{
  "model": "self-supervised image encoder",
  "horizontal_flip": true,
  "kernel_size": 3,
  "projector_out": 128,
  "residual_init": "none",
  "optimizer": "adamw"
}
Rows from block 11 of a small self-supervised image encoder, named by matrix and row number. Rows with one number belong to one neuron. Each number is 128 + 24 x the weight over its row's rms, rounded and kept within 0 to 255. All counts start at 0.
After each neuron's rows are labels from the 100 images, of 14976, where the neuron reaches its highest value: "strongest on" is what is common among them. Only what is clearly more common there than usual is listed. The data: photos with spoken descriptions (Open Images, Localized Narratives).
# fc1: MLP up (model.blocks.11.mlp.fc1.weight, 2304x384), inputs 128-255
# fc2: MLP down (model.blocks.11.mlp.fc2.weight, 384x2304, transposed), outputs 128-255

fc1.145 [ 70 119  91 125 117 113 151 124 124 108 136 148 179 125 134 175 107 119 100 122 122 188 120 131 153 109 149 104 147 144 104 135  88 118 101 129 134 141 152 113 112 136  94 166 134 141 153 130 113 161 142 180 149  93 166 114 120 119 109 153 120 115 150 148 107 107  93  77 144 115 136 123 118 112 141 133  88  95 142 130 139 102 150 128  99 134 136 116 140 126 160 135 126 129 120 153  81 138 102 149 101 115 125 148  94  97  94 105 108 103 133 131 138 121 135 144 114 122 116  88  93 163 120 138 137 131 112  92]
fc2.145 [135 115 159  99  71 149 131 119 117 125 170 136 108 114 187 141 136  94 187 113 132 120 127 170 120 130 158 158 103 128  99 121 107 119 137 139 124 123  83 112 133  83 146 137  87 117 140 113 159  81 129 135 114 160 118 119 159 140 141 166 128 101 138 145 127 155 115 109 139 112 128  93 106 125  87  90 155 145 127 124 133  90 103 133 134 152 175 136 125 115 108 120 133 113 174 132 146 105  69 161 144 139 134 119 170 135 155 125 143 146 156  98 125 123 114 138 114 144  98 178 105 114 147  92 114 119 164 101]
strongest on: text has "black"

fc1.183 [117 146 111 140 108 134 128 123 146 183 163 125 141 132 104  85 111 165 135 137 134 103 118 115 143 131 113 122 110 103 105  99 195 165 121 145 109 107 100 101 122 124 140 144  72 118 129 118 178 166 136 156 135  98 129  93 156 198 110 125 118 159 111 158 120 124 134 137 131 103 149 176 140  97 146 142 101 145  90 130 127 111 108 143 123 147 174 119 125 144  95 148 166 115 117 147 127  94 170 148 147 137 120  93 151 130 141  97 152 120 122 114 103 138  87 111 107 132 143 138 112 133  97 155 178 125 129 126]
fc2.183 [134 147 138  90 117 126 171 114 133 120 120 121 107 104 131 125 157 127 129 122 100  85 162 145 117 132  88 124  64 157 146 159 118  99 126  95 157  97  74 150 132 104 138  82 148 134 145 132 156 118 145  79 138 112  89 137 162 161 181 162 117  87 155  87 152 151 115 128  69 134 116 112 129 129  77 151 103 162 129 108 149 126 111 111 132 134 126 141 137 145 136 122 128 117 139 133 149 117 147 126  66 167 165 101 104 134 164 132 175 139 144 151 187 120 100 103 142 185 111 107 106 158  88 100 140 167 148 156]
strongest on: text has "trees"; text has "sky"; text has "grass"; text has "water"

fc1.206 [119 133 121  88 145 120 129 107 114 138 100 122 115 125  95 109 120 127  89 122 155 123  84 119  99 119 131 150 151 105  86 107 148 124 161 102  97 137 129  95 146 106 140 127 164 136 130 135 137 147  93 104 114 135 112 131 116 166 159 127 143 120 110 168  97  98 154  97 156 135 152 169 138  97 134 145 128 140  89 104 130  95 146 172 140  79 102  82  93 138 162  88  94  91 114 122 115 105 105  98 110 142 139 111 152 135 110 115 152 132 119  99 119 155 112 102 142 123 151 136 119 116 150 159  71 109 124 119]
fc2.206 [110 127 153 127 120 146 153 129 108 125 134 125 109 133 156 115  71 100 120 156 142 144 156 116 138 137 141 147 143 154  84 118 125 183 113 154 155 100 145 150 107 147 100 126 123 111 148  87 158 104 143 165 113 153 131  84 132 127 163 160 111 148 103 122  96 116 158 142 136  97 139 144 141 127 122 127 109 121 149 149 140 151 125 154 129 150 126 109 164 136 121 119  76 123 114 115 145 141 132 105 112  95 107 104  95 113 140 127 149 136 162 162 131 127 154 132 146 110 116 120 101 172 117 137 157 124  89 143]
strongest on: text has "woman"

fc1.689 [112 137 118 146 100 113 113 108 116 104 169 138 128 113 147 176 143  81 163 118  92 119 146 118 186  87 140 108  98 160 122 111 123 166 108 132 117  93 147 119 156 124 136 133 123 129 152  76 124 150  70 127 158  82 148 103 107 141 109 107 120 131 117 128 124 109 113 145 168  90 124 143 122  95 161 126  84 140  92  90  94 156 115 145 140 122 139 172 108  80  66 134 152 155 136 150 152 168 118 132 142 114 132 147 153 124  80 111  88 180 132 116 124 170  95 118 143 123 180 133  97 113  79 152 111 111 137 118]
fc2.689 [135 188 109 108 100 112 138 116 153 122  93 106 121 112 120 146 135 112 111 136 142 120  66 127  96 112 161  98 118 106 152  95  84 132 148 102 129 127  84 142 161 100 123 111 124 134 159 171 115 120 111 127 109 133 107 142 127 130 113  92 165 181 169 146 154 101  95 168 127 156 162 110 136 161  95 150 152 168 131 182  65 124 106 161 107 102 155 118 129  98 136 154 127 145  94 115 120 100  87 138 162 141 141 129 118 150 136 109 163  93 108 128 123 133 130 119 115  99 129  98 157 130 120 184  96 141 143 144]
strongest on: text has "white"

fc1.514 [132 147 147 162 162 114 125 198 123 139 135 132 140  97 134  96 123 118  83 148 123 103 183 164 165 160 186 140 112 130 120 115 123 121 108 148 106  98 108 104 154  95 141 170 134 113 118 127 132  98  83 147  87  85 142 168 133 126 122 102  96 117 141 136 150 161  91 141 154 116 159 124 128  98 181 148 131 126 156  82 109 123 121 144 121 146 168 135 126 136 134 151 146 137 124 134 125 118 128 139  86 117  75 117 106 115  82 115 101 119 168 127 144 157 109 110 114 130 129 118  71  99 141 149  83 121 152 100]
fc2.514 [128 151 153 123 129 168  90 131 136 161 146 129 154 103 145  94  96 117 100 157 134 124 126 155  92 153 106 111 117  96 153 126 138 150 111 141 189 125 132 153 132 123  96 124 107 132 145 150  95 108 155 127 136 143 136 104 124 105 162 138 102 124 134 140 108 120 120 109 103 135 124 110 121  95 132 130  71 185 111 131 161 116 136 157 135 143  88 103 140 132 130  93 105 121  94 119 114 157  96 135 129 121 102 109 153 136 139 106 137 175 154 157 123 144 140 123 107 140 129 124 134 142 108 104 159 166 134 119]
strongest on: text has "sky"; text has "trees"; text has "grass"; text has "plants"

fc1.298 [152 150 142  97 138 119 129 143 111 145 135 133 138 135 117 126 118 146 112  94 153 114 106 147 145 141 103 167 167 108 130  92 124 164 106 131 138 105 157 120  70 143 116 167 134 150 125 113 122 121 149 164 149 118 107 123 132 124 124 140 115 136 101 185 148  98 165 164 109 126 179 142 121 163 138 107  72  98 146 124 156 126 111 114 131 111 125 104 139 129  93 121 108 123  95 131 140  96 148 130 154 145 110 133 132 142 122 100 120 154 110  95 130 134  90 157 110 136 143 108  95  84  55  96  87 138 100 108]
fc2.298 [118 106 128  70 104 126 127 122 150 139 148 174 131 119 144 130 117 153 153 106 148 108 137 157 173 110 133 110  95 121 118 107 126  96 130 107 142  93 124  89 148 117 114 119 137 134 108 136 116 144 129  86 128 125 108 152 146 123 165 145 126  78 115 151 167 156 116 139  97 161 126  91 138 144  83 123 121 145 121 176 165 144 105 132 172 131 124 123 110 122 117 140 136  99 131 122  93 139 151  94  88 123 132  90 157 113 149 183 164 139  91 147 188 151 157 137 122 151  71  80 130 105 160 147  94 107 171 132]
strongest on: text has "trees"; text has "sky"; text has "grass"; text has "plants"

fc1.216 [134 115  69  91 112 115 105 131 166  96 127 164 134 133 116 133 118  94  63 188 125 129 121 114 115 147 150  90  94 136 113 121 160 121 126  85  97  86 152 158 125 150 120  95 105 121 159 137 142 155 115 135 117 135  74 117 144 105 177 115 114 122  89 163 106 182  95 127 114  99 136  93 124 122 145 122 143 147 118 126 157  89 132 131  91 132 115 103 172 114 166 133 143 121 156 136 115 122 139 131 125 115 124 164 117 126 136 123 138 106 134 140 129 142 125 135 134 116 165 176 159 123 117 161 164 125 109  87]
fc2.216 [128 111 132 119 127 117 165 148 113  88 160 121 110 143 154 103 101 143 125 141 123 142 136 153 130 102 168 165 119  90  95  99 119 146 141 140 143 161 114 126 135 134 136  76 115 138 147 123 128 130 120 140 130 132 111 158 135 109 149  76 136  77 111 129  88 200 100  74 130 146 114 118 143 166  83 140 134 102 126 103 129 106  97 127 149 151 152 115 110 109 103 143 113 144 145 123 133 135 100 117 127 113 141 106  99 133 179 156 172 138 122 124 160 120 128  99 126 174 113 134 127 107  76 131 132 124 106 126]
strongest on: text has "dark"

fc1.152 [143 147  94 139 132 157 124 136  98 119 186 109 113 172 101 164 139 128 146 128 142  92 127 135 133 127 165 187 153 149 100 101 153 108 116 126 115 126 132 119  89  98 115 124 130 118  99 148 125 100 123 128 150 106 119 156 208 151 134 138 153 165 148 134 136 160 132 143 124 140 152 114 151 131 126  93 134 139 138 127  71 122 154 124 126 150  98 124 119 125 135 161 120 142 143 122  93 134  94 154 122 115 156 155 102 107 128  74 101 168 114 122 122 146  86  85 155 160  59 108 119 138 160 161 154 160 145 125]
fc2.152 [106 155  96 116 121 127 120  92 113 147 129 137  88 170 150 122 151 127 154 162  97 136 130 169 127 163 134 135 121 109 143  86  97 110 128 144 134 132 161 128 161 106 123 110 124 133 119 133 121 109 108 124 134 145  82 129 116 159 110 136 123 121 137 126 121 120 124  85 112 146 104 132 139 178 112 148 140 186 141 118 142  76 130 135 176 118 101 163 130 132 142  96 138 150  92 107 123  93 111 141 103 146 154 189 116 176 194 137 157 157 138 174 152 164 111 141  96 117 176 120 118 101 118 128 141 115 135  79]
strongest on: text has "black"

fc1.242 [127 114 112 109  41 155 164 114 127 122  91 108 106 106  93 149  91 142 112 162 112 115 135 150 151 121 153 151 134 167 130 105 165 123 101 122 118  73 104 103 159 165 188  80 150 160 108  90  94 147 158 100 108 130 124 108 111 135 135 140 139 133 149 145 100 141  98 124 163 126 139 139 118 149 142  79  99 149 155 129 133  96 166 122 105 129 113 137 113 103 166 168 167 189 171 125 162 112 128  82 105 125 126 125 124 142 105 138 145  90 118 125 107 104 118 117  87 143 124 154 107 115 116 138 159 140 132 147]
fc2.242 [166 162 123 139 153 146 133 129 152 125 101 106 125 152 126 158 104 123  86 163 153 158 133 149 110 163 127 100  90 180 132  89 124 100  68 121 123 138 105 117 109 124 130 108 170  87 130 140 102 149 138 106 119 142 130  79 149 153 112 123 120 149 110 102 136  93 165 150 136 125 154 100 131 121 164 122 121 158 112 136 109  99 146 125 138  76 129 142 148 153  94 127  81 141 111 126 152 123 134 139 149 146  95 123 129 152 136 102 102 180  98 110 133  92 134  95 153 142 142 144 108 107 126 120 126 134 109 116]
strongest on: text has "black"

fc1.231 [159 156 111 142 122 131 128 136 172 155 125 149 152 132 101 113 187 158 132 116 120 111 157 114 147  98 161 105 129 162 135 122  88 139 121 139 102 175 142 134 120 152 105  80 129 101 103 104 131 124 134 186 104 121 157 116  86 108 143 122 132 151 112 175 154 136 105 108 117 148 139 133  99 141 115 149 121 120 118 172 152 141 109 172 132 127 148 161 108 133 124 115 140 123 163  96  86 131 146 156 147 131 121 116 168 121 100 131 148 111 179 158 116 140 164 174  94 124 157 132 117 150 132 153 158 127 139 152]
fc2.231 [102 165 119  98 124 144 113  99 126 141 158 133  94 109 161 111 124 121 154 180 128 128 132 119 119 154 134 160 109 106 101  83 165  74 147 164 148 130 134  83 148 153 144 112 118 115  98 123 116 116 114 114 157 128 129 113  96 141 145 123 137 133 154 168 135 142  68 157 145 160 142  94 122 109 119 121 101 119 135 121 135 109 128 106 112 113 105 135 111  94 133 142  88  97 139 153  96 149 117 121 101 122 125 145 110 125 164 126 126 160 113 129 159 152 124 128 116 128 126 142 128 163 150 166 145 111  99  94]
strongest on: text has "color"

fc1.252 [124 127 102 144 134 119  94 111 152 136 119 157 150  75 140 149 163 143 143 162 116 153 151 139 175 117 162 130 144 128 111 155 163 161 116 137 133 108  92 109  83 174 141 145  98  92 132 130 131 163 105 151 152 131 156 119 107 106 133 157 112 166 117 131  76 154  88 156 175 108 102 122 137 139 161 159 124 120 132 147 120  75 100 183 141 146 137 118 136 132 108 154  79 130 128 144 140 142 137 132 130 149 132 137 124 124  91 141 161 123  71 151 148 102 106 116 136 109 126 122 104 127 125 152 150 121 105 107]
fc2.252 [121 105 157 136 115 138 139 111 135 144 158 196 153 124 134  99 127 137 107 154 174 124 118 141 105 162 102 110 105 102 114 137 143 144 146 118 111 134 110 126 151 119 121 117 121 118 141 109 137 140 142 102 145 146  94 136 140 131 170 150 161 113 128 156 124 126 117 147 120  93 142  74 117 136 148  98 126 124  78 146 150  96 156 100 153 165 155 127  70 112 126 154 124 200 166 128 179  90 116 158 113 107 131 120  98 125 155 130 144 174 114 136 145 129 164 152 107 151  94 118 100 161 126 135  90 116 142 124]
strongest on: text has "dark"

fc1.542 [129 162 128 136  95 122  83 124 129  95 141 166  97 150 112 132 119 160 149 128 130 165 123 145 136 122 142 100 105 140 147 102 107  92 134 102 193 120 120 179 126 111 111 177 102  85 147 138 150 119 102 125 170 118  65 181 145 163 114 175 141 126 117 154 108 132 168 131 157 131 101 107 134 149 205 165  87 146 123 102  90  50 123 113  84 161 139 134 111 135 119 129 128 165 135  87 131 110 133 148 122 164 118 168 102 142 117 128 127 133 133 112 104 111 122  89 127 116 105 137 138 147 107 115 115 142 126 108]
fc2.542 [124 121 126 125 110 122 159 158  89 126 118 143 110 133 142 124 126 125 143 143 151 114 158 120 142 170 145 144  97  84 127 140  99 163 139 145 141 117 101 102 169 120 108 162 116 122 149 108 192 146 117  98 141  62 153 163 131 104 121 150 138  90 124  93  94 122 117 130 173 119  96 164 131 109 123 114  96 123 133 163 114  95 151 120 139 132 121 135 121 117 132 124 136 132 123 127 114 105 155 169 119 137 122 102 153 105 134 115  70  68 116  86 111 154 147 107 128 146 159 143 141 134 164 120 145 133 114 146]
strongest on: text has "sky"; text has "buildings"

fc1.633 [113 161 118 160 102 128 143  83 146 163 156 115 150 160 111 126 143 138 103 129 123 147 143 163 169 155 128 147 164 154 103 163 142 120 134  85 164  99 114 170 111 172 138 152 140 145 123 127 129  85 166  94 108  78 117  90 101 141 138 137 119 151 103 147 132 130 109 165 146 105  98 166 135 140 118 128 101 109 153 165 151 132 107 156 142 139 149 140 106 166 156 123 130 157 122 133 138 138 162 123 137 129 122 126 156 163 108 138 127 106  75 121 129 110 113 130 100 121 135 131 164 140 129 128 103 117  98 125]
fc2.633 [110 161 138 124 132 119 145 130 139 150 145 131 134 142 149  95 147 142 128 153 115 144 135 150  87 160 140 160  87 115 121 151 159 126 115 134 113 134  79 124 175 102 135 104  95 132 179  79 122  97 137 120 168 127 115 125 164 127 125 160  68 156 107 109 136 127 114 149  98 148  92  98 115 139 151 122  97 157 157 161 131 129  98 156 143 151 192 106 113 145 131  88 112  97 106 149 170 121 125 121 169  94  97 141 100 124 180  81 140 152 146 107 178 109  67 160 128  72 137 127 139 118 145 126 121 143 157 139]
strongest on: text has "white"

fc1.475 [135 161 115 150 133 141 116 127 131  95 112 148 102 100 121 126 132 123 146 153 113 111 108 148 129 117 101 139 162 131 138 131 157  93  64 178 186 106 147 123 122  62 111 139  83 159 152 136 162  86 178 132 150 103 138 107 110 114 141 154 126 125 160 137 114 138  87  87 127 112 156 133 121 112  97 108 123 133 151 102 122 128 113 110 127 167 189  96 176 121  98 149 116 132 143 145 128 103 114 129  90 125 120 144  80 148 104 152 161 136 150 147 171 123 124  98 126 107 106 124 111 115 142 112 105 151 159 129]
fc2.475 [169 152 118  96 117 189 152 116 130 101 146 113 133 145 157 149 129 135 166 127 117 130 102 114  67 163 112 170  99 111 180 129  98 117  99 146  97 144 143 152 135 163 121 130 128 116 127  98 119 134 138  88 119 147 138 132 135 143 106 200  87 113 106  69  97 140 115 142 124  85 119 104 125 125  93 112 105 105 119 121 123 123 149 143 148 108 140 164 139 151 117 105 152 162 132 166 146 138 160 126 146 160 105  92 104 116 177 148 105 141 140 153  79 163  89 160 134  94 152 161 119 130 144 158 104 103 157  65]
strongest on: text has "black"

fc1.548 [125 118  96 170 138 113 142 177 167 128  65 166 108 117 117 152 133 103 102 156 139 156 169 156 114 165 156 146 155 140 153 146 136  98 107 131  97 110 165 157 125 147 136 132 123 142 139 115 119 119 166 154 141  69 201 106 123  94 130 139 126 152 143 144 108 145 109 140 112 113 144 141 136 107 139 106 148 121 136 154 146 120 139 136 107 157 140 103 142 117 149 140  82 135 133 140 149 121 134 106 133  66 123 136 127 131 112 120 112 127 136 137  88 103 146 117 109 178 118  77  93 169 162 148 148 129 140 141]
fc2.548 [128 139  97 155  92 132 130 167 124 129 128 109 131 131 134 165 123 145 137 134  99 144 115 140  65 102 116 134 163 144  96 168 127 103 154 128 139 148 116 101  97 135 124 112 134 101 131  97 155 141  93 104 154 140 130  94  81 139 117 133 144 144 105  90 120 139 141 140 136 148 135 152 117 154 165 164 151 124  98 106 137  90 138 134 123 126 140 132 124 151 134 117 145 157  99 124 129 125 119 127  98 134 140 101 136 179 114  76 136 152 138 129 125 103 102 134 126 134 145 164 103 147  96 130 137 124  91 101]
strongest on: text has "black"

fc1.193 [106 129 129 141 124  98  97 155 112 101 141 153 118 139 150 109 127 158 103 153 118 127 161 127 141 176  90  98 109 130 117 178 135 133 114 120  92 125 126  82 157 132 159 131 102 118 151 152 138 134 106 160  91 106 140 100  95 136 117 128 116 113 132 197 113 164 122 136 144  88 186 101 135 115 158 113 125 116 172 130 106 123 153 145 132 129 126 158  88 191 156 103 169 128 108 107 160 145 107 149  92  96 122 147  94 129 122 139 127 113 148 124 163 103 112 110 117 117 114  84  95 140 132  86 124 141 124 116]
fc2.193 [ 98 112 142  73 135 141 146 161 136 134 114 123 131 111  94 122 122 134 191 159 127  73 143 152 144 138 108 117 130 148 130 156  94 144 127 120 137 126 125 100 118 116 102 115 135 143  96 168 112 114 114 140 141 157 160 136 142  85 131 159 130  94 148 133 139 144  93 113 133  96 116  93 140 118 116 102 158 191 147 147 154 121 103 149 130 183 123 110 116 121 112 136 114 104 149 119 137 120 122 138 141  99 132 118 129 117 192 152 119 169 124 146 121 137 128 156 182 104 102 135 121 146  98 115 162 117 142 109]
strongest on: text has "trees"; text has "sky"

fc1.106 [134 118 109 164 137 131 184 160 100 143  53 111 154 130 124 166 150 116  96 114 134 117 118 165  98  69 119 132 156  98 150 181  78 148 105 115 170 127 135 133 114  99 124 113 116 161 124 116  80 141 132 111 126 139  97 148 158 117 151 100 130 118 121 137 129 145  99 150 152 121 113 113 143 138 113 156  96 120 133 168  78 113 143 139  88 165 102 115  83 107 110 130 138 110 110 121 121 121  82 127 143 164  90 149  83 149 126 151 132 105 139 120 115 152 136 174 150 105  81 127 128 103 148 153 132 157 148 127]
fc2.106 [ 71 113 188  92 108 131 150 168 148 147 106 150 124 160 131 114 123 123 162 137 135 115  86  66 152 143 165 174 148 132 121 137 115 135 156 167 112 100 120 128 107 148 100 120 117 108 120 114 157 121 135 135  86 145 140 114 134 141 104 101 169 137 135 150 120 100 130 143 145 130 116 123 138 103 108 130 102  78 154 131 157 136 138 134 156 111 134 155 155  90 112 146  94 132 106 141 125 168 150 113 134 124 142 116 143  81  99 108 126 112 193 128 116 174 149  82 142 116 138 142 144 131 147 150 138 100 126  82]
strongest on: text has "sky"

fc1.203 [141 128 101 124  91  88 157 138 132 115  92 120 147  94 144 170 141 106 122 119 124 144 133 129 121 140 125 126 186 141 163 139 120 151 102  73 125 128 153  94 160  89 151 129 143 114 123 110 115 110 113 145 134 135 153  67 193 122 134 128 121 117 105 129 128 106 105 132 136 133  96  90 126  84 113 114 130 116 148  79 133 110 175 162 140 138 179 108 113 127 135 115 134  78 151 137 112 116 134 132 137  89 154 115 161 116 101  97 167 154 139 118 124 128 114 112  92 130 152  91 129  85 111 117 138 132  82 118]
fc2.203 [ 62 119 156 135 117  74 150 145 115 117 140  91 144  90 156 142  67 106 144 148 152 164 120 168 146 164 119 131 110 128  98 120 155 173  96 136 135 140 107 131  93 134 108 176  81 163 124 135 109 117 103 142 118 143 117 152 108 197 143 123 117 128 135 100 171 128  88 159 167  94 174 116 101 165  94 122 142 167 131 146 133 124 168 124 145 181 129 124 132 147 132 109 136 120  88 145 128 123 142 115 147 128 111 137 117 141 180 126 147 135 138 132 107 138 151 150 146 172 131 104 115  76 159 141 111 136 118 127]
strongest on: text has "holding"; text has "dark"

fc1.529 [121 106 135 121  66 156 115 176 137 118  95 116 146 118  97 132 142 147 125 153 161 119 142  83 120 144  97 106 137 184 157 121  82 107 111 119 171 134 139 131 124 159 146 168 124 137 116 121 106  77 145 164 115 143 147 148 132 118 115 162  95 138 117 148 124 162  90 104 120 137  93 109 168 152 106 155 120 169 127 130  91 142 112 137  86 130 110  81 147 123 117 145 134 115  93 136 123 102 146 119 125 143 133 162  97 140 121 100 103 150 162 116 105  91 141 138 155 107 109 134  79 130 150  88 125 150  89 126]
fc2.529 [116  90 144 136 155 133 116 165 143 108  80 135 124 142  97 163 144 160 134 114 101 125 134 139 133 118 134 139 150 135 145 107 142 159 168 152 105 146 134 173 169 139  83 118  92 131 116 111 158 162 125 103  68 122 138 126 107 149 138 121 139  71  67  55 111 131 141 114 114 104 171 139 101 117 122 122 116 132 135 125 112 162 150 143 111 138 121 144 128 167 112 139 120 102 107 116 132  91 156 115  75 112 114 155 121 127 112 120 126 105 147 138 119 104 136  86 128  94 132 113 137 117 121 134 128 110 125 136]
strongest on: text has "sky"

fc1.7 [123 121  99 136 113 106 117 136 164 110 118  96 101 122 143 164 141  89 124 134 104 153 116 116 119 147 158 158 106 127  85 130 159 112 127 101 122 134 114 177 140 138 112 161 126 115 136 107 138 151  94 126 121 115 138 134 165 111 187 141 150 145  97 154 139 143 113 111 172  80 149 154 116 154 146 132 127 169 136 177 109 132 160 124 157  90  80 155 182 175 143 153  99 132 132 185 127 156 115 111 138 144 110 116 131 113 137 111 140  92 127 153 117 103 133 162 127  94  99 180 164 145 138 137 135 178 148  78]
fc2.7 [116 134 136 124 145 173 103  92 194 117 128 141 137 150 145  96 123 154 151 137 106 136 110 128 152 171  88 129 125 113 152 122  99 133 175 105 154 139 114 110 133 114 126 137 131  95 125 129 121 182 101 165 119  96 121 148 103 132  74 132 148 106  97 120 136 135 167 158 173 102 113  96 187 152 132 111 135 135 131  97  82 123 152 159 124 168 107 147 101 134  80  92 140 153 136 112 125 132 145 104 133 122 145  84 165 106 167 120 177 144 151 115 111 138  93 137 117 125 125 149 101 104 113 110  89 116 122  98]
strongest on: text has "color"

fc1.13 [ 89 108  85 126 138 121 136 115 118 149 138 127 145 114 154 160 136 101 103 118 105 164 154 142 139 161 173 143 146 115 147 130 128 138 145 102 131  91 137 122 149 163 146 104 137 149 120 126 107 119  92 148 114 154  99 126  87 122 147  92 145 122  73 151 137 114 135  99 139  95 119 156 148 126 158 147 114 118  91 131 168 136 109  80 153 154  91 161 102 184 142 164 111 131  99 170 160  60 103 112 122 136 165 133 193 135 113 141  71 115 111 137 130 129 146 149 130 149 144 145 134 143 121 121 152 166 131  94]
fc2.13 [145 146 171 131 151 127 118 109 107 124 132 114 163  79 123 132 124 118 147 123 139 157 103 135 117 114 119 152 138 130 105 163 147 136 110  94 130 129 115  99 152 123 151 114 180 102 124 122  52 120 114 131 142 146 118 124 140 118  96 117 125 137  93 117 173 123 130 159 104 133 122  86 142 142 131 129 164  79 147 158 105 103 118  94 122 132 132 113 146 129  90 119  99 125 165 129 120 109 131 154 130  86 165  90 113 119 189 163 110 156 129 103 103 149 110  94 118 137 105 161 128 109 100 155 126 136 134 107]
strongest on: text has "wall"

fc1.341 [129 146 118 162 173 121 114  81  76 135 167 130 139 151 105  70 107 113  67 130 133 153 113 122 180 170 163 133  99 109 106  80 114 136 140 109 137 131 102 138 124 144 130 137 141 108 148 125 162 173  82 143 137  88 155 166 104 102 159 129 121 170 106 188 164 119 126 147 142  52 141  89 124 100 145 120 121 176 130 120 150 153 157 143 159 138 117 142 119 123 171 128 152 104 136 107 113  82 148 103 133 103 171 129 148 129  93 155  90 148 140  98 119 137 137 124 113 165 162 135 152 113 134 147  87 104 123 150]
fc2.341 [102 135 126 138 113 133 108  79  95 105 149 122 104 104 108 141 143 117 136 119 109  93 136 153 114 151 148 118 136 132 122 131 161 172 108 127 108 126 125 144 148 147 149 194 115 114 152 117 176 115 163 158 121 145 160 118 113 111 137 117 133 188  90 153 137 125 155 153 132 102 128 146 121 114 106 156 144 108 125 128 129 165  93 155 114 137 125 115 173 100 105 148 105 105 110 129 159 152 153 174 119 163 132 138 158 154 179 116 115 104 175 132 121  97  97 123 126  67 152 107 137 110 144 135 157 107 179  96]
strongest on: text has "man"

fc1.128 [155 139 102 212 128 111 129  81 135 135 113 145 133 152 123 172 147 134 133 150  98 116 127 148 102 143 151 118 133 125 129 119 131 124  87 109 115 122  98 117 134 175 192 159  77 116 131 120 139 147 161 112 129 123  98  91 122  99 156 113 110 125 149 165 124 105 101 140 146 158 137 135 123  65 111 114  81 136 135 111 101 165 169 148 102 148 132 131  63  98 105 148 127 117 146 143 144 114 128 121 101  75 127  91 144 124 138 184 144 102 120 141 129 117 116 133 146 137 175 108 125 123 107 121 159 140 132 117]
fc2.128 [118 150 109 151 154  91 141 164 132 117 130 112  88 102 108 134  93 152 114 131 121 152 127 139 162 164 114 113 105 135 128  99 130 133 123 118 107 123 129 153 112 184  94 119 155 102 170 127 156 160 107  98 154  55 159 111 183 123 171 119 119 109 142 123 106 109 128 116 135 180 102 128 134 169 115 175 135 159 126 126 119 101 119  90 105 168 133 116 130  89 124 133 125 117 122 118 117 143 135 105 152 121 132 156 123 145 186 106 119  96 135 145 134 145 136 160 124 164 136 124 147 164 168 108 124 178 102 120]
strongest on: text has "trees"; text has "sky"; text has "water"

fc1.10 [138 137 115 146 104  88 168 139 138 123  93 164 131 129 137 171 142 162 171 160 116  88 116 150 122 127 110 129 151 147 144 106 127 120 118  94 123 120 132 111 180  89 207 120 140 134 109 112 102 105 132 161 137 147 135 133 173 157 129 148 131 169 167 165 149 132 122 107 156 112 126 148 110 146  81 107 126 130 113 115 139 132 129 132 120 120 139  96  73 131 148 133 103 111 118 120 139 114 168 124 123 153  92 134 171 162  98 130  83 148 145 133 119 154 135 139 120 107 136 121 154 119 156 169 170 137 120 139]
fc2.10 [138 105 159 148  98 114 166 168  95 126  90 146  89 160 187 136 118 115 146 179 162 102 126 136 105 147 144 131 142 145 144 113 114 121 150 154 121 140 118 157 145 159 132 117 112 113 130 180 117 106 100 156 124 135 140 139  80 138 188 126 110 117 148 136 141 121 138 138 136 155 146 115 154 145 150 152 136 113  97 142 121 137  83 149 100 148 116 120 169 149 142 102 157  95 113 156 129  89  94 116  87 100 123  85  61 113 120 157 137 125 149  98 136 161 152 128 144 136  91 118 122 151 136 136 121 138 151 154]
strongest on: text has "dark"

fc1.154 [178 120 119 129  87 122 132 159 100 126 149 129 142 148 109 158 133 119 143 172 128 136 172 170 145 159  91 100  92 157 137 118 140 112 151 106 129 115 120 118 106  97 157  92 137 143 116 131  89 159 105 139 127 148 156 116 114 125 106 155 180 166 173 158 126 169  83 145 166 125 112 124 162 152 140 112 102 154 108 100 104  68 117 146 117  91 125 120 155 110  85 129 138 111 180 123 101 129 145 103  88 118 153 133 145 143  95 136 140 114 123 109 138 145 109  76 156 146 138 102 129 142 110 142 108  80  98 129]
fc2.154 [126  92 124 138 113 163  94 133 134 126 123 152 129 117 129  95 109 149 129 136 128 150 130 120 133  94 139 142 104 161 161 144 112 126 144 192 134 149 125 155 101  97 115 100 108 125 128 134 146 130  59 135 135 127 118 150 124 125 141 138 124 130 143 102 149 156 190 131 148 198 136 124 149 113 117 123 134 187 122 132  84 122 147 122 131 138 108 159 158 173 119 155 155 139  74 183 152 161 134 119 170 137 118 133 130 175 149 146 154 145 119 126 135 139 104 100 184 127 129 160 104 121 144 159 153  91 131  82]
strongest on: text has "dark"